A small encoder-decoder audio transcriber, trained from scratch.
Model: 20.8M parameters, log mel input, encoder arch conformer, encoder norm layernorm, encoder activation relu, encoder moe top_k, encoder layers 6, encoder width 192, decoder width 128, decoder layers 8.
Data: 15625 training examples, 17.2 epochs.
Rows from block 3 of the audio encoder of a small encoder-decoder audio transcriber, named by matrix and row number. Rows with one number belong to one neuron. Each number is 200 + 40 x the weight over its row's rms, rounded and kept within 0 to 999. All counts start at 0.
After each neuron's rows are labels from the 100 clips, of 14976, where the neuron reaches its highest value: "responds to" is what is common among them; "loudest" is the band of the loudest frequency at the time of the peak. Only what is clearly more common there than usual is listed. The data: read English sentences (LibriTTS-R). In brackets: how many of the 100.
# fc1: first MLP up (encoder.blocks.3.ff1.fc1.weight, 384x192), inputs 96-191
# fc2: first MLP down (encoder.blocks.3.ff1.fc2.weight, 192x384, transposed), outputs 96-191

fc1.345,180,223,162,204,167,176,244,156,160,198,222,163,254,222,176,158,247,263,180,132,91,201,190,160,234,210,106,137,177,136,198,143,251,176,189,223,281,225,205,157,205,269,155,240,242,250,161,170,277,112,239,156,195,169,208,162,242,227,168,197,216,182,184,181,254,216,189,160,198,170,193,223,195,236,152,136,248,203,279,178,204,251,155,239,185,245,190,283,204,225,205,233,248,170,236,204
fc2.345,168,194,212,194,155,185,141,201,242,146,241,228,228,271,203,160,196,191,166,173,162,221,186,171,255,241,203,208,166,253,233,209,216,210,237,209,184,230,205,230,173,161,174,180,243,240,167,257,135,202,168,173,122,265,138,159,210,224,147,130,193,277,249,189,275,230,249,164,132,230,184,195,247,178,202,234,166,257,225,132,227,168,240,190,221,269,136,210,144,195,159,205,131,254,232,220
responds to: the word "be" (32)
loudest: 250 to 500 Hz (47)

fc1.255,181,249,161,205,224,186,195,209,144,260,153,175,209,171,202,153,230,133,66,240,210,214,140,203,186,245,198,189,207,216,164,299,140,173,247,174,179,244,237,195,213,218,170,232,164,182,149,212,208,190,207,181,218,215,166,209,258,236,220,179,198,124,177,196,178,195,209,234,280,168,197,229,266,249,213,230,315,134,181,191,188,219,134,213,143,153,195,167,208,247,181,127,225,251,231,303
fc2.255,254,199,244,221,177,53,196,159,207,220,228,220,175,215,184,216,179,203,172,187,144,162,180,187,220,177,199,159,196,215,221,148,240,219,173,172,213,158,204,206,174,175,164,255,223,235,212,256,212,261,170,220,254,96,138,200,185,196,215,262,194,240,177,211,207,211,141,277,161,221,133,208,160,197,242,219,129,161,250,250,220,151,269,191,212,277,240,222,136,233,148,219,218,241,189,124
responds to: the word "it" (54)
loudest: 250 to 500 Hz (51)

fc1.363,246,228,207,147,184,225,243,228,228,200,232,178,213,151,219,201,215,173,195,149,236,277,236,203,134,191,218,255,184,187,237,179,221,225,204,189,183,245,281,310,146,224,183,185,179,198,205,173,222,136,245,188,145,165,221,185,247,179,254,196,278,124,167,190,190,227,187,292,216,120,177,216,233,128,306,220,137,172,158,150,194,171,247,136,220,204,201,181,253,122,244,214,204,185,227,163
fc2.363,146,128,211,148,203,181,172,199,272,187,277,213,252,193,174,185,177,164,223,202,221,197,179,250,153,162,259,215,159,285,233,165,176,208,247,122,272,129,256,191,160,104,227,159,166,137,206,231,221,215,218,185,129,215,187,163,232,251,227,202,183,200,168,268,181,205,200,192,182,190,166,228,180,277,208,183,204,220,206,192,239,194,168,197,241,204,188,186,159,256,224,272,227,147,152,238
responds to: the word "a" (49)
loudest: 250 to 500 Hz (43)

fc1.246,217,237,216,210,210,143,126,251,196,153,241,151,268,124,214,192,192,217,250,203,237,230,208,206,241,195,120,190,154,160,179,188,224,218,264,144,222,248,255,156,213,116,197,136,188,175,199,187,211,235,253,167,155,254,264,205,216,249,202,125,231,229,110,232,169,81,175,189,229,188,213,166,166,207,156,182,233,190,206,217,241,201,229,168,250,182,167,240,212,255,264,194,233,193,180,179
fc2.246,196,143,163,224,200,215,170,167,191,237,236,221,186,181,234,164,196,197,151,195,173,201,185,213,229,266,205,189,207,251,195,211,187,241,223,191,159,158,265,189,207,189,159,202,107,212,244,206,219,135,228,193,230,199,212,319,238,228,157,236,135,182,155,185,198,224,135,189,229,195,157,207,220,151,125,223,170,232,245,222,153,189,260,264,229,180,168,166,228,186,225,166,225,197,224,208
responds to: the word "but" (29)
loudest: 500 to 1000 Hz (25)

fc1.337,224,271,180,229,225,182,217,288,157,280,219,268,240,212,165,91,152,228,173,219,179,215,219,205,201,272,224,222,178,232,186,158,210,158,179,208,208,210,214,240,174,219,251,182,172,179,170,149,219,184,209,208,168,246,153,182,183,179,181,197,227,135,189,206,205,119,150,224,196,256,229,260,189,217,267,167,243,230,159,232,270,215,216,217,131,198,286,205,176,174,263,193,185,215,190,237
fc2.337,191,185,193,244,217,191,229,245,297,226,217,142,123,264,113,181,208,195,259,203,226,188,235,228,192,216,170,195,174,206,195,215,206,185,229,134,154,181,255,120,231,158,216,218,113,194,261,162,151,258,187,244,158,199,147,223,229,207,116,199,263,254,152,249,263,123,260,224,210,195,221,185,182,233,243,232,203,210,228,192,237,203,200,173,202,163,199,143,253,204,178,233,130,253,180,245
responds to: the word "that" (82)
loudest: 250 to 500 Hz (48)

fc1.338,207,117,182,165,170,279,223,137,169,254,202,222,250,157,181,206,241,132,83,263,234,211,202,234,226,179,156,152,198,195,202,208,273,135,178,278,218,185,197,140,197,228,185,197,209,249,222,248,127,235,209,251,209,233,172,214,175,151,201,219,159,213,234,249,255,220,179,204,198,213,259,221,193,194,192,218,75,130,172,185,176,282,300,217,126,200,169,216,142,180,216,215,178,242,171,196
fc2.338,294,212,124,113,211,228,150,171,251,189,211,134,250,247,206,248,196,201,172,250,131,175,181,156,153,135,170,175,190,181,170,222,239,185,149,223,171,219,151,199,238,212,207,215,256,127,277,128,198,220,151,191,238,259,171,172,209,216,223,227,257,135,196,189,191,223,199,202,200,172,176,176,195,198,237,206,223,158,277,198,199,226,239,190,214,200,217,177,147,187,228,212,179,230,155,199
responds to: the word "a" (51); the word "good" (45); the word "little" (45)
loudest: 250 to 500 Hz (71)

fc1.228,141,201,187,168,218,260,211,142,172,144,240,192,225,153,193,159,270,248,169,173,125,213,195,171,269,126,230,216,215,187,198,155,194,187,217,205,206,148,151,169,255,195,221,233,208,301,222,231,209,162,185,220,241,130,201,221,184,208,193,185,262,219,208,239,190,202,293,219,188,268,222,236,166,179,118,135,162,222,204,131,206,186,235,167,189,297,159,197,157,224,227,255,225,204,243,186
fc2.228,215,234,182,162,231,201,197,133,192,237,248,212,128,196,174,268,235,126,172,230,162,187,120,200,142,169,164,227,170,203,236,236,241,329,257,189,188,185,208,281,190,197,204,162,309,206,196,198,223,190,121,211,179,202,176,187,219,212,249,163,215,279,254,147,209,213,219,222,197,146,177,201,204,163,196,164,171,221,216,157,250,174,223,251,208,222,276,160,131,151,172,240,220,167,211,252
responds to: text has "began" (28)
loudest: 250 to 500 Hz (37)

fc1.116,196,185,87,194,287,205,174,141,202,203,138,137,224,175,160,236,233,175,190,184,151,258,206,186,214,253,205,145,191,247,194,244,179,154,213,230,157,171,254,183,261,201,242,175,195,215,276,198,211,174,216,215,302,233,204,124,222,213,150,207,208,244,172,245,230,181,237,200,244,240,154,165,257,239,206,239,262,225,174,171,174,201,239,129,160,207,188,148,173,176,158,163,214,243,123,225
fc2.116,162,230,182,180,163,224,255,226,134,272,200,226,192,139,209,237,157,175,204,144,172,278,173,184,198,238,152,275,189,198,232,157,228,178,230,173,209,155,266,91,284,159,139,267,212,219,253,95,207,171,229,280,187,192,229,177,185,245,187,168,205,302,225,234,200,192,225,248,180,136,162,155,203,172,223,222,186,222,224,115,156,320,169,178,138,193,205,184,153,170,232,286,212,143,173,248
responds to: the word "looked" (32)
loudest: 250 to 500 Hz (48)

fc1.115,290,194,243,222,198,218,191,241,227,190,167,181,198,193,119,208,192,217,227,218,121,208,174,271,214,185,132,217,205,124,264,251,148,215,85,210,247,190,181,206,215,129,183,169,194,245,242,215,202,224,253,162,290,250,164,178,307,203,202,249,228,185,171,169,215,144,197,201,212,192,229,159,119,276,216,174,204,220,204,215,234,171,222,188,197,198,230,219,173,216,183,250,195,195,161,219
fc2.115,225,236,275,234,208,224,211,142,167,257,252,319,191,155,223,155,311,264,228,146,130,234,230,267,270,224,217,244,225,172,173,151,215,178,254,195,169,167,213,257,198,185,197,193,186,201,207,150,224,186,161,191,186,149,205,181,163,265,167,221,229,243,221,140,238,213,142,148,211,163,132,247,211,182,174,154,177,210,182,285,226,174,172,232,229,206,182,227,209,260,197,189,220,231,208,198
responds to: the word "not" (25)
loudest: 500 to 1000 Hz (32)

fc1.358,218,151,202,240,222,199,146,204,135,201,150,190,172,180,208,207,166,258,171,190,272,244,290,162,187,162,258,268,186,157,221,189,177,124,270,198,172,222,173,215,184,180,164,65,273,240,199,151,177,223,178,187,207,225,186,230,255,188,218,174,187,201,234,237,205,239,182,164,253,153,196,243,119,188,236,214,258,169,202,205,247,133,171,203,173,234,226,222,206,140,141,163,197,237,155,168
fc2.358,135,198,188,149,251,213,268,192,266,219,186,158,268,193,129,191,121,183,168,129,230,166,196,141,180,172,208,224,256,198,252,180,171,173,173,134,195,172,220,183,258,204,257,212,237,230,157,177,148,247,163,226,204,273,240,169,148,221,218,88,230,160,248,142,181,247,215,222,231,187,183,260,196,263,166,215,130,217,193,129,183,216,223,214,265,153,214,260,207,187,224,219,248,218,204,238
responds to: the word "again" (36)
loudest: 250 to 500 Hz (39); 500 to 1000 Hz (28)

fc1.24,196,273,214,217,203,162,196,204,169,172,250,201,221,226,142,171,229,223,153,246,222,294,204,210,234,219,245,184,242,164,107,264,278,149,233,242,181,121,151,107,183,264,147,158,203,215,242,260,180,176,237,184,244,169,161,180,168,168,153,186,236,204,193,287,195,158,154,241,227,190,237,195,231,253,298,227,194,168,165,183,250,156,260,186,160,203,197,190,180,166,199,204,269,269,139,200
fc2.24,189,183,177,158,160,171,216,198,212,224,232,231,172,204,153,179,260,212,232,186,169,195,244,183,222,207,140,152,167,100,245,204,185,191,246,205,241,214,116,193,234,210,187,198,134,177,156,166,200,269,198,238,212,271,119,226,232,260,223,180,184,192,150,202,221,265,163,188,239,255,207,331,139,155,270,219,245,135,233,198,212,126,153,190,188,185,256,132,215,162,174,247,193,223,226,255
responds to: the word "that" (45)
loudest: 250 to 500 Hz (51)

fc1.250,200,230,129,199,198,211,231,197,266,204,188,147,208,184,206,188,161,193,223,148,227,274,186,78,180,221,194,197,190,245,220,211,192,211,217,192,193,197,220,220,226,272,144,215,224,214,222,170,246,155,235,160,218,167,158,252,170,227,99,195,191,53,152,195,236,169,237,193,185,108,248,186,202,158,277,183,249,201,176,176,248,213,206,145,250,206,220,226,143,216,176,202,266,260,186,202
fc2.250,244,209,243,245,189,135,209,174,221,264,142,240,199,249,172,192,223,156,242,256,135,184,205,278,231,193,169,174,268,237,165,184,176,174,149,220,160,216,189,255,176,197,140,200,212,143,168,252,174,206,228,231,297,120,177,184,130,207,276,220,224,248,164,194,124,246,203,168,221,167,192,207,189,136,195,209,239,207,264,180,178,188,163,211,231,150,212,202,215,212,225,200,166,258,72,173
responds to: the word "it" (69)
loudest: 250 to 500 Hz (36)

fc1.42,150,236,212,238,245,219,239,192,217,237,238,212,202,165,178,208,239,188,181,152,156,210,169,263,233,224,231,132,96,204,231,261,183,211,176,211,194,162,165,103,246,162,258,186,201,199,116,207,198,232,191,288,226,231,219,214,192,212,256,192,249,243,273,135,154,219,187,166,191,168,196,186,214,245,232,231,214,162,208,208,145,202,162,126,205,134,254,220,216,257,221,143,191,180,184,205
fc2.42,175,208,231,131,164,143,161,215,213,157,132,252,240,169,327,103,171,224,275,205,167,229,182,218,248,269,205,242,186,174,155,189,215,170,214,160,124,166,213,161,261,235,157,253,213,213,222,229,158,185,169,185,206,208,259,194,226,187,192,190,172,246,123,204,170,189,182,227,175,252,198,207,206,208,214,188,213,237,192,231,212,233,264,249,246,184,172,210,244,183,190,169,212,211,198,256
responds to: the word "of" (54); the word "on" (35)
loudest: 500 to 1000 Hz (29)

fc1.50,189,167,153,203,214,268,252,157,175,206,163,173,181,203,154,197,237,173,212,223,199,193,131,160,221,171,214,167,178,210,183,197,268,211,229,190,191,182,224,150,256,241,245,204,313,270,311,173,244,263,182,222,226,209,174,236,273,142,138,189,199,189,246,226,210,131,177,205,202,229,184,184,276,200,226,202,260,204,176,172,101,287,297,231,173,176,222,164,171,185,223,285,186,174,171,168
fc2.50,142,163,235,131,211,157,172,175,183,246,256,300,154,224,142,158,170,239,236,169,189,291,218,200,178,285,247,244,215,252,196,185,128,232,163,201,173,158,177,160,236,186,205,152,201,161,189,174,169,250,230,191,198,247,223,201,177,261,216,224,218,226,229,156,153,191,169,134,315,255,158,180,214,189,235,180,167,218,209,217,248,158,134,237,175,177,199,234,110,204,207,224,156,194,207,231
responds to: the word "not" (26)
loudest: 250 to 500 Hz (33); 500 to 1000 Hz (26)

fc1.317,141,207,265,193,235,199,225,229,177,221,158,223,264,226,301,133,146,240,196,222,210,170,127,183,217,202,190,157,216,241,260,212,206,162,200,269,150,185,228,190,156,213,165,197,205,164,147,201,207,210,226,145,145,207,232,204,180,130,168,207,171,194,226,223,163,193,211,195,218,220,186,204,242,156,226,173,264,152,189,187,285,216,271,75,180,158,135,225,169,118,248,209,253,163,214,253
fc2.317,176,252,255,278,193,171,181,273,209,243,190,207,226,253,148,198,217,220,196,205,260,188,216,207,287,223,218,187,176,254,191,191,198,168,239,176,191,175,201,202,155,219,129,198,145,130,142,249,207,198,168,241,256,199,164,240,215,150,145,258,147,184,248,244,176,220,241,217,214,160,186,176,159,264,207,234,238,198,179,199,247,160,194,253,246,204,251,174,267,157,173,236,141,213,128,168
responds to: the word "it" (44); the word "is" (29)
loudest: 250 to 500 Hz (32)

fc1.282,197,224,166,193,206,208,169,259,117,218,201,198,150,179,262,227,177,179,202,183,194,251,169,143,164,261,220,195,280,248,136,237,203,237,193,187,156,262,199,165,127,225,228,187,170,135,147,232,188,124,207,181,172,193,152,198,220,211,182,191,203,212,172,262,211,157,284,170,218,170,181,82,246,236,165,237,136,174,215,174,230,125,193,219,201,201,268,184,149,184,189,211,234,197,182,258
fc2.282,186,283,203,166,213,131,235,268,163,109,163,138,217,218,232,241,215,147,249,192,262,228,224,173,168,204,194,163,250,180,171,161,188,206,165,226,253,156,203,94,251,186,224,225,248,141,223,211,167,247,220,260,167,228,218,170,224,149,199,232,190,152,257,170,231,248,163,229,151,142,142,237,158,225,197,190,293,266,160,154,197,194,133,237,174,250,188,165,225,135,104,210,196,204,227,228
responds to: the word "you" (60)
loudest: 250 to 500 Hz (45)

fc1.307,173,140,184,97,172,232,257,107,155,118,173,123,249,179,219,183,212,141,223,139,284,219,169,238,215,236,199,237,245,185,246,173,217,225,223,171,184,227,197,172,219,191,139,212,291,213,287,271,182,194,155,191,171,115,143,189,182,180,244,201,232,210,208,199,208,175,190,136,274,143,226,155,181,159,189,224,218,178,217,157,202,224,188,212,238,198,268,206,216,141,260,214,181,153,195,167
fc2.307,170,288,180,192,204,245,206,224,190,192,215,118,174,247,212,112,149,188,217,232,230,238,140,188,208,301,177,190,90,194,193,206,179,218,175,154,213,194,204,154,170,240,203,213,207,193,263,125,219,227,165,178,141,220,142,203,231,178,215,246,263,257,242,244,226,265,208,200,177,228,267,197,212,208,238,185,249,134,234,183,222,162,154,201,267,177,246,214,241,223,207,223,251,198,243,207
responds to: the word "you" (34)
loudest: 250 to 500 Hz (43)

fc1.210,117,191,261,197,219,167,222,126,183,198,165,122,189,182,208,258,129,176,256,155,241,201,189,229,215,237,183,174,176,188,231,143,152,241,165,226,148,162,234,209,218,138,229,217,235,140,151,154,281,262,185,175,162,201,227,239,216,191,216,139,214,201,158,184,259,211,247,194,248,262,187,110,232,179,124,246,169,186,257,196,200,158,189,183,185,220,211,222,185,126,324,234,186,118,204,258
fc2.210,136,215,181,213,147,205,218,212,209,270,146,217,180,194,220,218,175,200,239,149,201,172,284,181,211,138,197,194,174,223,184,161,196,151,225,325,214,196,209,125,202,172,252,166,142,223,215,155,171,193,222,189,173,232,194,214,177,209,279,158,253,277,186,165,177,186,273,117,179,162,168,180,112,179,229,225,191,204,227,154,176,197,190,211,164,198,198,144,253,196,162,232,248,191,158,240
responds to: the word "we" (30)
loudest: 250 to 500 Hz (36)

fc1.108,177,259,170,246,220,233,211,163,159,148,174,190,293,165,158,116,243,215,235,221,210,246,187,263,238,188,229,180,216,175,182,168,158,185,244,235,190,200,247,235,205,231,137,204,220,266,195,204,163,140,151,188,172,167,230,217,205,152,233,146,212,221,149,260,184,195,191,198,259,245,221,168,207,189,212,248,144,233,244,126,116,185,189,196,247,145,164,247,225,153,139,137,196,122,161,200
fc2.108,216,187,241,216,256,151,220,234,179,199,185,210,174,216,197,177,171,191,272,166,221,176,232,243,234,193,280,193,206,162,163,184,220,232,232,193,164,208,211,147,209,260,175,207,203,258,220,179,210,130,160,181,227,301,193,275,281,164,168,213,212,194,212,140,200,238,170,159,205,294,246,187,221,231,228,227,231,185,263,236,221,209,223,132,255,185,137,182,213,203,219,99,203,287,233,223
responds to: the word "she" (86); the word "said" (28); the word "her" (27)
loudest: 2000 to 4000 Hz (73)

fc1.371,166,211,196,163,142,178,202,170,206,308,225,300,223,216,171,194,156,151,208,131,196,225,180,222,235,180,215,93,233,223,236,235,117,165,193,180,143,146,222,250,177,220,165,187,170,195,177,220,183,181,209,207,192,223,208,261,191,181,196,168,196,198,174,284,186,260,186,189,219,166,197,183,248,185,243,254,236,223,227,195,277,254,157,167,148,108,208,224,173,278,242,221,199,198,183,279
fc2.371,143,227,201,189,152,207,249,137,210,252,237,223,168,211,148,273,172,237,141,178,146,142,121,154,250,233,223,127,191,177,218,225,233,170,117,163,198,232,222,190,206,136,100,212,179,209,203,221,211,232,200,265,282,180,214,201,234,144,267,204,256,230,171,174,274,264,166,275,180,288,212,230,132,170,186,282,195,188,195,168,172,285,143,220,219,225,256,164,262,151,213,191,149,216,229,192
responds to: the word "it" (51)
loudest: 500 to 1000 Hz (48); 250 to 500 Hz (35)

fc1.335,270,201,175,212,151,160,178,123,202,280,235,236,225,228,312,249,148,253,248,200,190,140,243,217,254,192,188,248,156,185,197,179,238,73,132,217,215,206,117,167,253,267,259,213,255,224,178,160,192,150,153,173,219,162,150,188,162,95,206,208,228,186,240,203,219,159,243,188,206,255,164,192,169,157,174,147,200,168,172,238,188,223,258,173,240,253,210,213,170,131,165,190,225,248,176,221
fc2.335,192,241,224,212,231,216,176,207,199,151,134,250,219,221,254,159,163,155,255,178,243,234,180,174,202,96,169,95,127,233,200,271,211,180,190,192,231,143,242,221,184,213,172,225,185,194,190,259,150,168,249,170,210,266,234,218,185,141,163,172,111,255,210,247,239,263,145,234,159,212,176,206,245,167,267,155,163,145,149,246,186,225,154,138,238,210,174,215,247,122,188,237,255,255,134,230
responds to: the word "of" (63)
loudest: 250 to 500 Hz (41)

fc1.102,214,203,212,188,218,136,120,183,227,210,170,161,232,163,194,152,201,173,244,214,240,256,202,135,195,246,151,245,259,179,221,141,175,183,227,155,242,207,271,162,164,238,92,131,202,210,254,217,206,173,248,202,219,168,206,256,189,166,191,131,153,168,256,188,216,189,164,199,199,210,207,243,104,218,219,210,255,217,235,190,179,268,208,226,185,183,243,178,212,183,280,213,182,162,120,216
fc2.102,167,256,199,273,250,146,253,174,197,185,238,238,198,110,175,192,241,252,204,213,208,178,219,181,207,256,142,172,138,245,191,99,168,189,157,248,197,233,211,230,150,179,217,269,222,222,214,243,145,255,241,174,146,283,172,236,233,182,204,270,114,205,143,212,160,196,188,157,246,224,171,209,215,205,293,170,171,178,250,216,123,139,177,156,214,114,198,196,245,193,192,214,204,202,135,183
responds to: the word "it" (83)
loudest: 250 to 500 Hz (40)

fc1.78,187,189,204,179,159,144,152,182,266,149,213,245,167,182,269,204,172,200,190,196,186,199,184,210,154,264,245,185,176,261,184,193,249,226,241,112,233,203,213,214,218,207,152,184,259,197,193,164,133,227,188,186,227,208,158,163,183,214,219,215,177,223,162,290,182,158,228,262,257,265,113,163,122,260,179,228,274,230,205,199,222,171,169,257,177,144,200,127,140,177,220,175,196,235,180,171
fc2.78,195,189,194,195,153,169,204,232,201,160,228,165,222,176,192,270,87,227,230,167,243,156,221,247,179,182,160,199,185,253,210,190,149,244,126,253,146,168,185,263,219,175,221,275,203,121,193,146,184,242,258,217,173,238,198,178,241,150,268,186,170,142,189,121,224,215,267,266,207,204,171,227,128,220,282,172,223,207,206,206,302,203,189,276,223,148,254,189,148,202,176,193,148,214,199,246
responds to: the word "she" (52); the word "her" (27)
loudest: 250 to 500 Hz (43)

fc1.196,231,221,242,198,213,190,150,230,178,188,220,247,141,202,231,145,124,132,212,253,163,213,160,138,141,227,165,193,153,177,164,239,246,114,182,205,268,230,209,148,213,197,180,146,252,236,282,168,297,124,155,109,228,233,213,212,250,161,203,224,185,180,130,163,193,174,240,252,219,175,141,202,155,183,204,201,234,186,197,170,191,224,259,189,176,226,234,225,186,220,233,207,212,159,210,201
fc2.196,198,172,216,181,238,193,185,196,215,276,242,256,183,172,216,201,211,245,118,243,170,142,207,277,275,175,204,151,210,204,178,210,139,267,270,279,262,196,197,177,213,270,274,232,129,184,201,136,198,145,245,170,207,236,225,205,137,210,208,213,150,260,152,173,139,179,256,252,183,200,195,248,157,222,207,163,158,233,171,191,207,181,236,203,200,204,225,273,169,194,226,167,152,203,174,206
responds to: the word "got" (26)
loudest: 500 to 1000 Hz (38)

fc1.80,139,174,294,223,241,128,195,193,219,266,212,232,201,247,145,196,202,177,166,210,191,235,250,253,144,197,240,210,209,186,203,183,233,244,190,209,156,309,189,179,168,228,265,220,183,163,182,142,185,165,190,182,228,225,171,102,177,225,175,202,263,227,210,192,166,209,187,146,234,208,165,158,221,200,228,201,196,196,233,269,245,269,248,229,219,168,152,210,134,185,190,215,177,170,221,176
fc2.80,144,170,200,234,220,200,183,203,164,146,190,159,229,186,221,150,258,165,229,211,181,201,258,224,240,198,157,173,188,178,206,179,228,225,181,218,225,191,159,175,199,142,198,158,243,161,191,228,274,225,218,158,186,223,195,190,240,136,196,277,173,222,202,254,190,257,100,241,131,223,173,227,235,219,224,226,199,194,131,203,189,190,172,238,277,180,182,166,262,206,217,307,178,142,236,227
responds to: the word "you" (49)
loudest: 250 to 500 Hz (44)

fc1.231,209,202,211,169,130,189,158,255,222,197,227,171,240,269,187,220,166,202,215,258,141,166,216,198,193,234,187,243,167,182,233,246,240,250,142,196,201,158,239,196,212,194,156,225,248,219,234,196,182,223,178,152,225,215,273,184,212,208,166,241,188,208,212,220,180,200,223,177,201,219,145,134,306,196,195,173,213,190,138,164,160,181,279,163,140,124,207,156,250,179,242,122,207,157,196,197
fc2.231,169,238,161,132,144,175,168,208,196,264,173,184,135,204,182,177,187,179,202,195,233,146,207,144,118,250,240,151,190,241,110,242,252,198,202,219,266,140,205,244,188,224,158,196,165,189,194,233,243,152,224,260,202,248,145,167,178,205,228,176,163,167,252,163,182,301,179,177,232,231,215,208,179,232,189,183,243,153,155,200,201,238,275,213,147,224,208,139,225,204,208,188,216,167,228,147
responds to: the word "his" (27)
loudest: 4000 to 8000 Hz (30)

fc1.54,211,204,289,158,194,175,156,158,210,127,170,202,201,222,165,210,206,231,176,109,280,239,136,258,179,198,200,203,156,161,291,284,235,171,202,200,209,200,284,202,238,190,160,262,265,208,205,226,188,157,251,155,198,171,138,182,174,189,199,145,123,203,227,169,188,126,229,161,227,253,215,190,155,183,198,212,202,245,192,165,284,217,215,206,182,299,247,230,225,194,184,149,203,238,99,180
fc2.54,217,192,141,259,154,161,179,151,240,210,223,228,168,240,124,158,194,208,229,245,316,195,229,263,247,240,263,161,271,121,216,203,161,168,222,286,249,194,151,263,137,132,253,224,138,228,224,163,251,160,201,190,119,280,219,167,112,134,162,163,260,213,223,164,278,175,260,186,170,221,201,264,226,176,153,232,173,166,228,143,181,263,165,185,205,208,196,221,212,230,207,231,182,262,187,216
responds to: the word "got" (31)
loudest: 500 to 1000 Hz (30)

fc1.275,228,172,234,175,144,193,113,193,230,236,185,223,198,196,158,153,247,204,182,167,204,246,250,231,227,222,128,167,217,217,208,259,193,196,200,199,196,213,247,185,163,217,254,193,227,153,194,294,247,133,137,130,185,119,119,191,162,225,173,246,164,235,214,154,211,203,254,248,195,198,141,202,143,178,214,156,201,225,163,217,206,240,200,130,203,196,179,131,227,271,186,219,155,169,219,254
fc2.275,171,216,210,263,191,236,308,328,189,156,198,172,158,249,89,223,199,189,184,170,168,241,188,247,297,245,124,181,188,217,136,164,210,162,239,167,187,215,274,156,143,296,262,262,159,272,206,188,194,237,142,177,140,149,140,159,143,179,148,206,199,164,205,195,240,228,201,176,192,191,189,213,168,200,236,215,143,234,167,190,157,212,188,187,210,268,201,188,224,159,217,225,142,177,210,165
responds to: the word "you" (53)
loudest: 250 to 500 Hz (34)

fc1.72,136,210,163,169,168,220,153,212,207,224,253,179,190,189,177,125,172,216,224,220,185,201,174,190,216,228,243,267,170,123,157,142,253,249,174,160,231,202,172,232,197,209,181,216,198,267,200,201,197,162,144,202,252,266,161,217,236,166,224,219,231,236,252,137,240,170,217,140,222,173,230,233,210,278,245,211,177,167,153,267,249,189,191,231,175,186,267,158,128,110,184,268,109,176,183,226
fc2.72,237,200,159,221,260,176,211,214,222,271,272,197,181,175,180,257,243,246,286,208,147,203,223,224,181,172,135,241,200,228,251,178,156,223,216,275,236,168,176,257,196,138,157,139,250,128,185,206,167,182,192,151,219,170,247,94,189,182,244,154,283,207,187,159,192,151,204,171,139,189,217,185,272,167,221,140,170,213,231,257,130,192,268,217,283,155,265,199,121,279,145,191,182,184,184,265
responds to: the word "his" (32); the word "this" (28)
loudest: 4000 to 8000 Hz (45)

fc1.73,174,173,163,181,171,210,225,202,224,169,228,230,195,247,177,232,241,246,176,165,250,253,301,216,210,200,258,215,162,147,205,199,243,257,258,161,249,211,227,189,145,207,172,217,215,215,203,175,228,242,157,234,247,236,139,218,171,154,202,157,200,181,189,215,153,184,139,217,219,209,218,168,170,171,201,253,240,171,161,265,200,251,220,243,235,155,253,192,172,161,218,200,174,161,76,217
fc2.73,162,170,212,188,155,237,222,229,229,177,139,136,144,262,168,240,181,214,153,151,229,110,234,244,140,142,215,205,190,153,209,291,198,243,226,255,185,256,199,70,227,222,204,209,157,195,212,235,191,206,214,266,289,223,145,211,175,222,175,136,194,177,162,201,193,222,182,179,198,175,223,184,90,229,211,187,165,260,226,263,129,180,193,158,131,173,232,260,124,157,244,215,225,166,286,250
responds to: the word "again" (32)
loudest: 500 to 1000 Hz (34)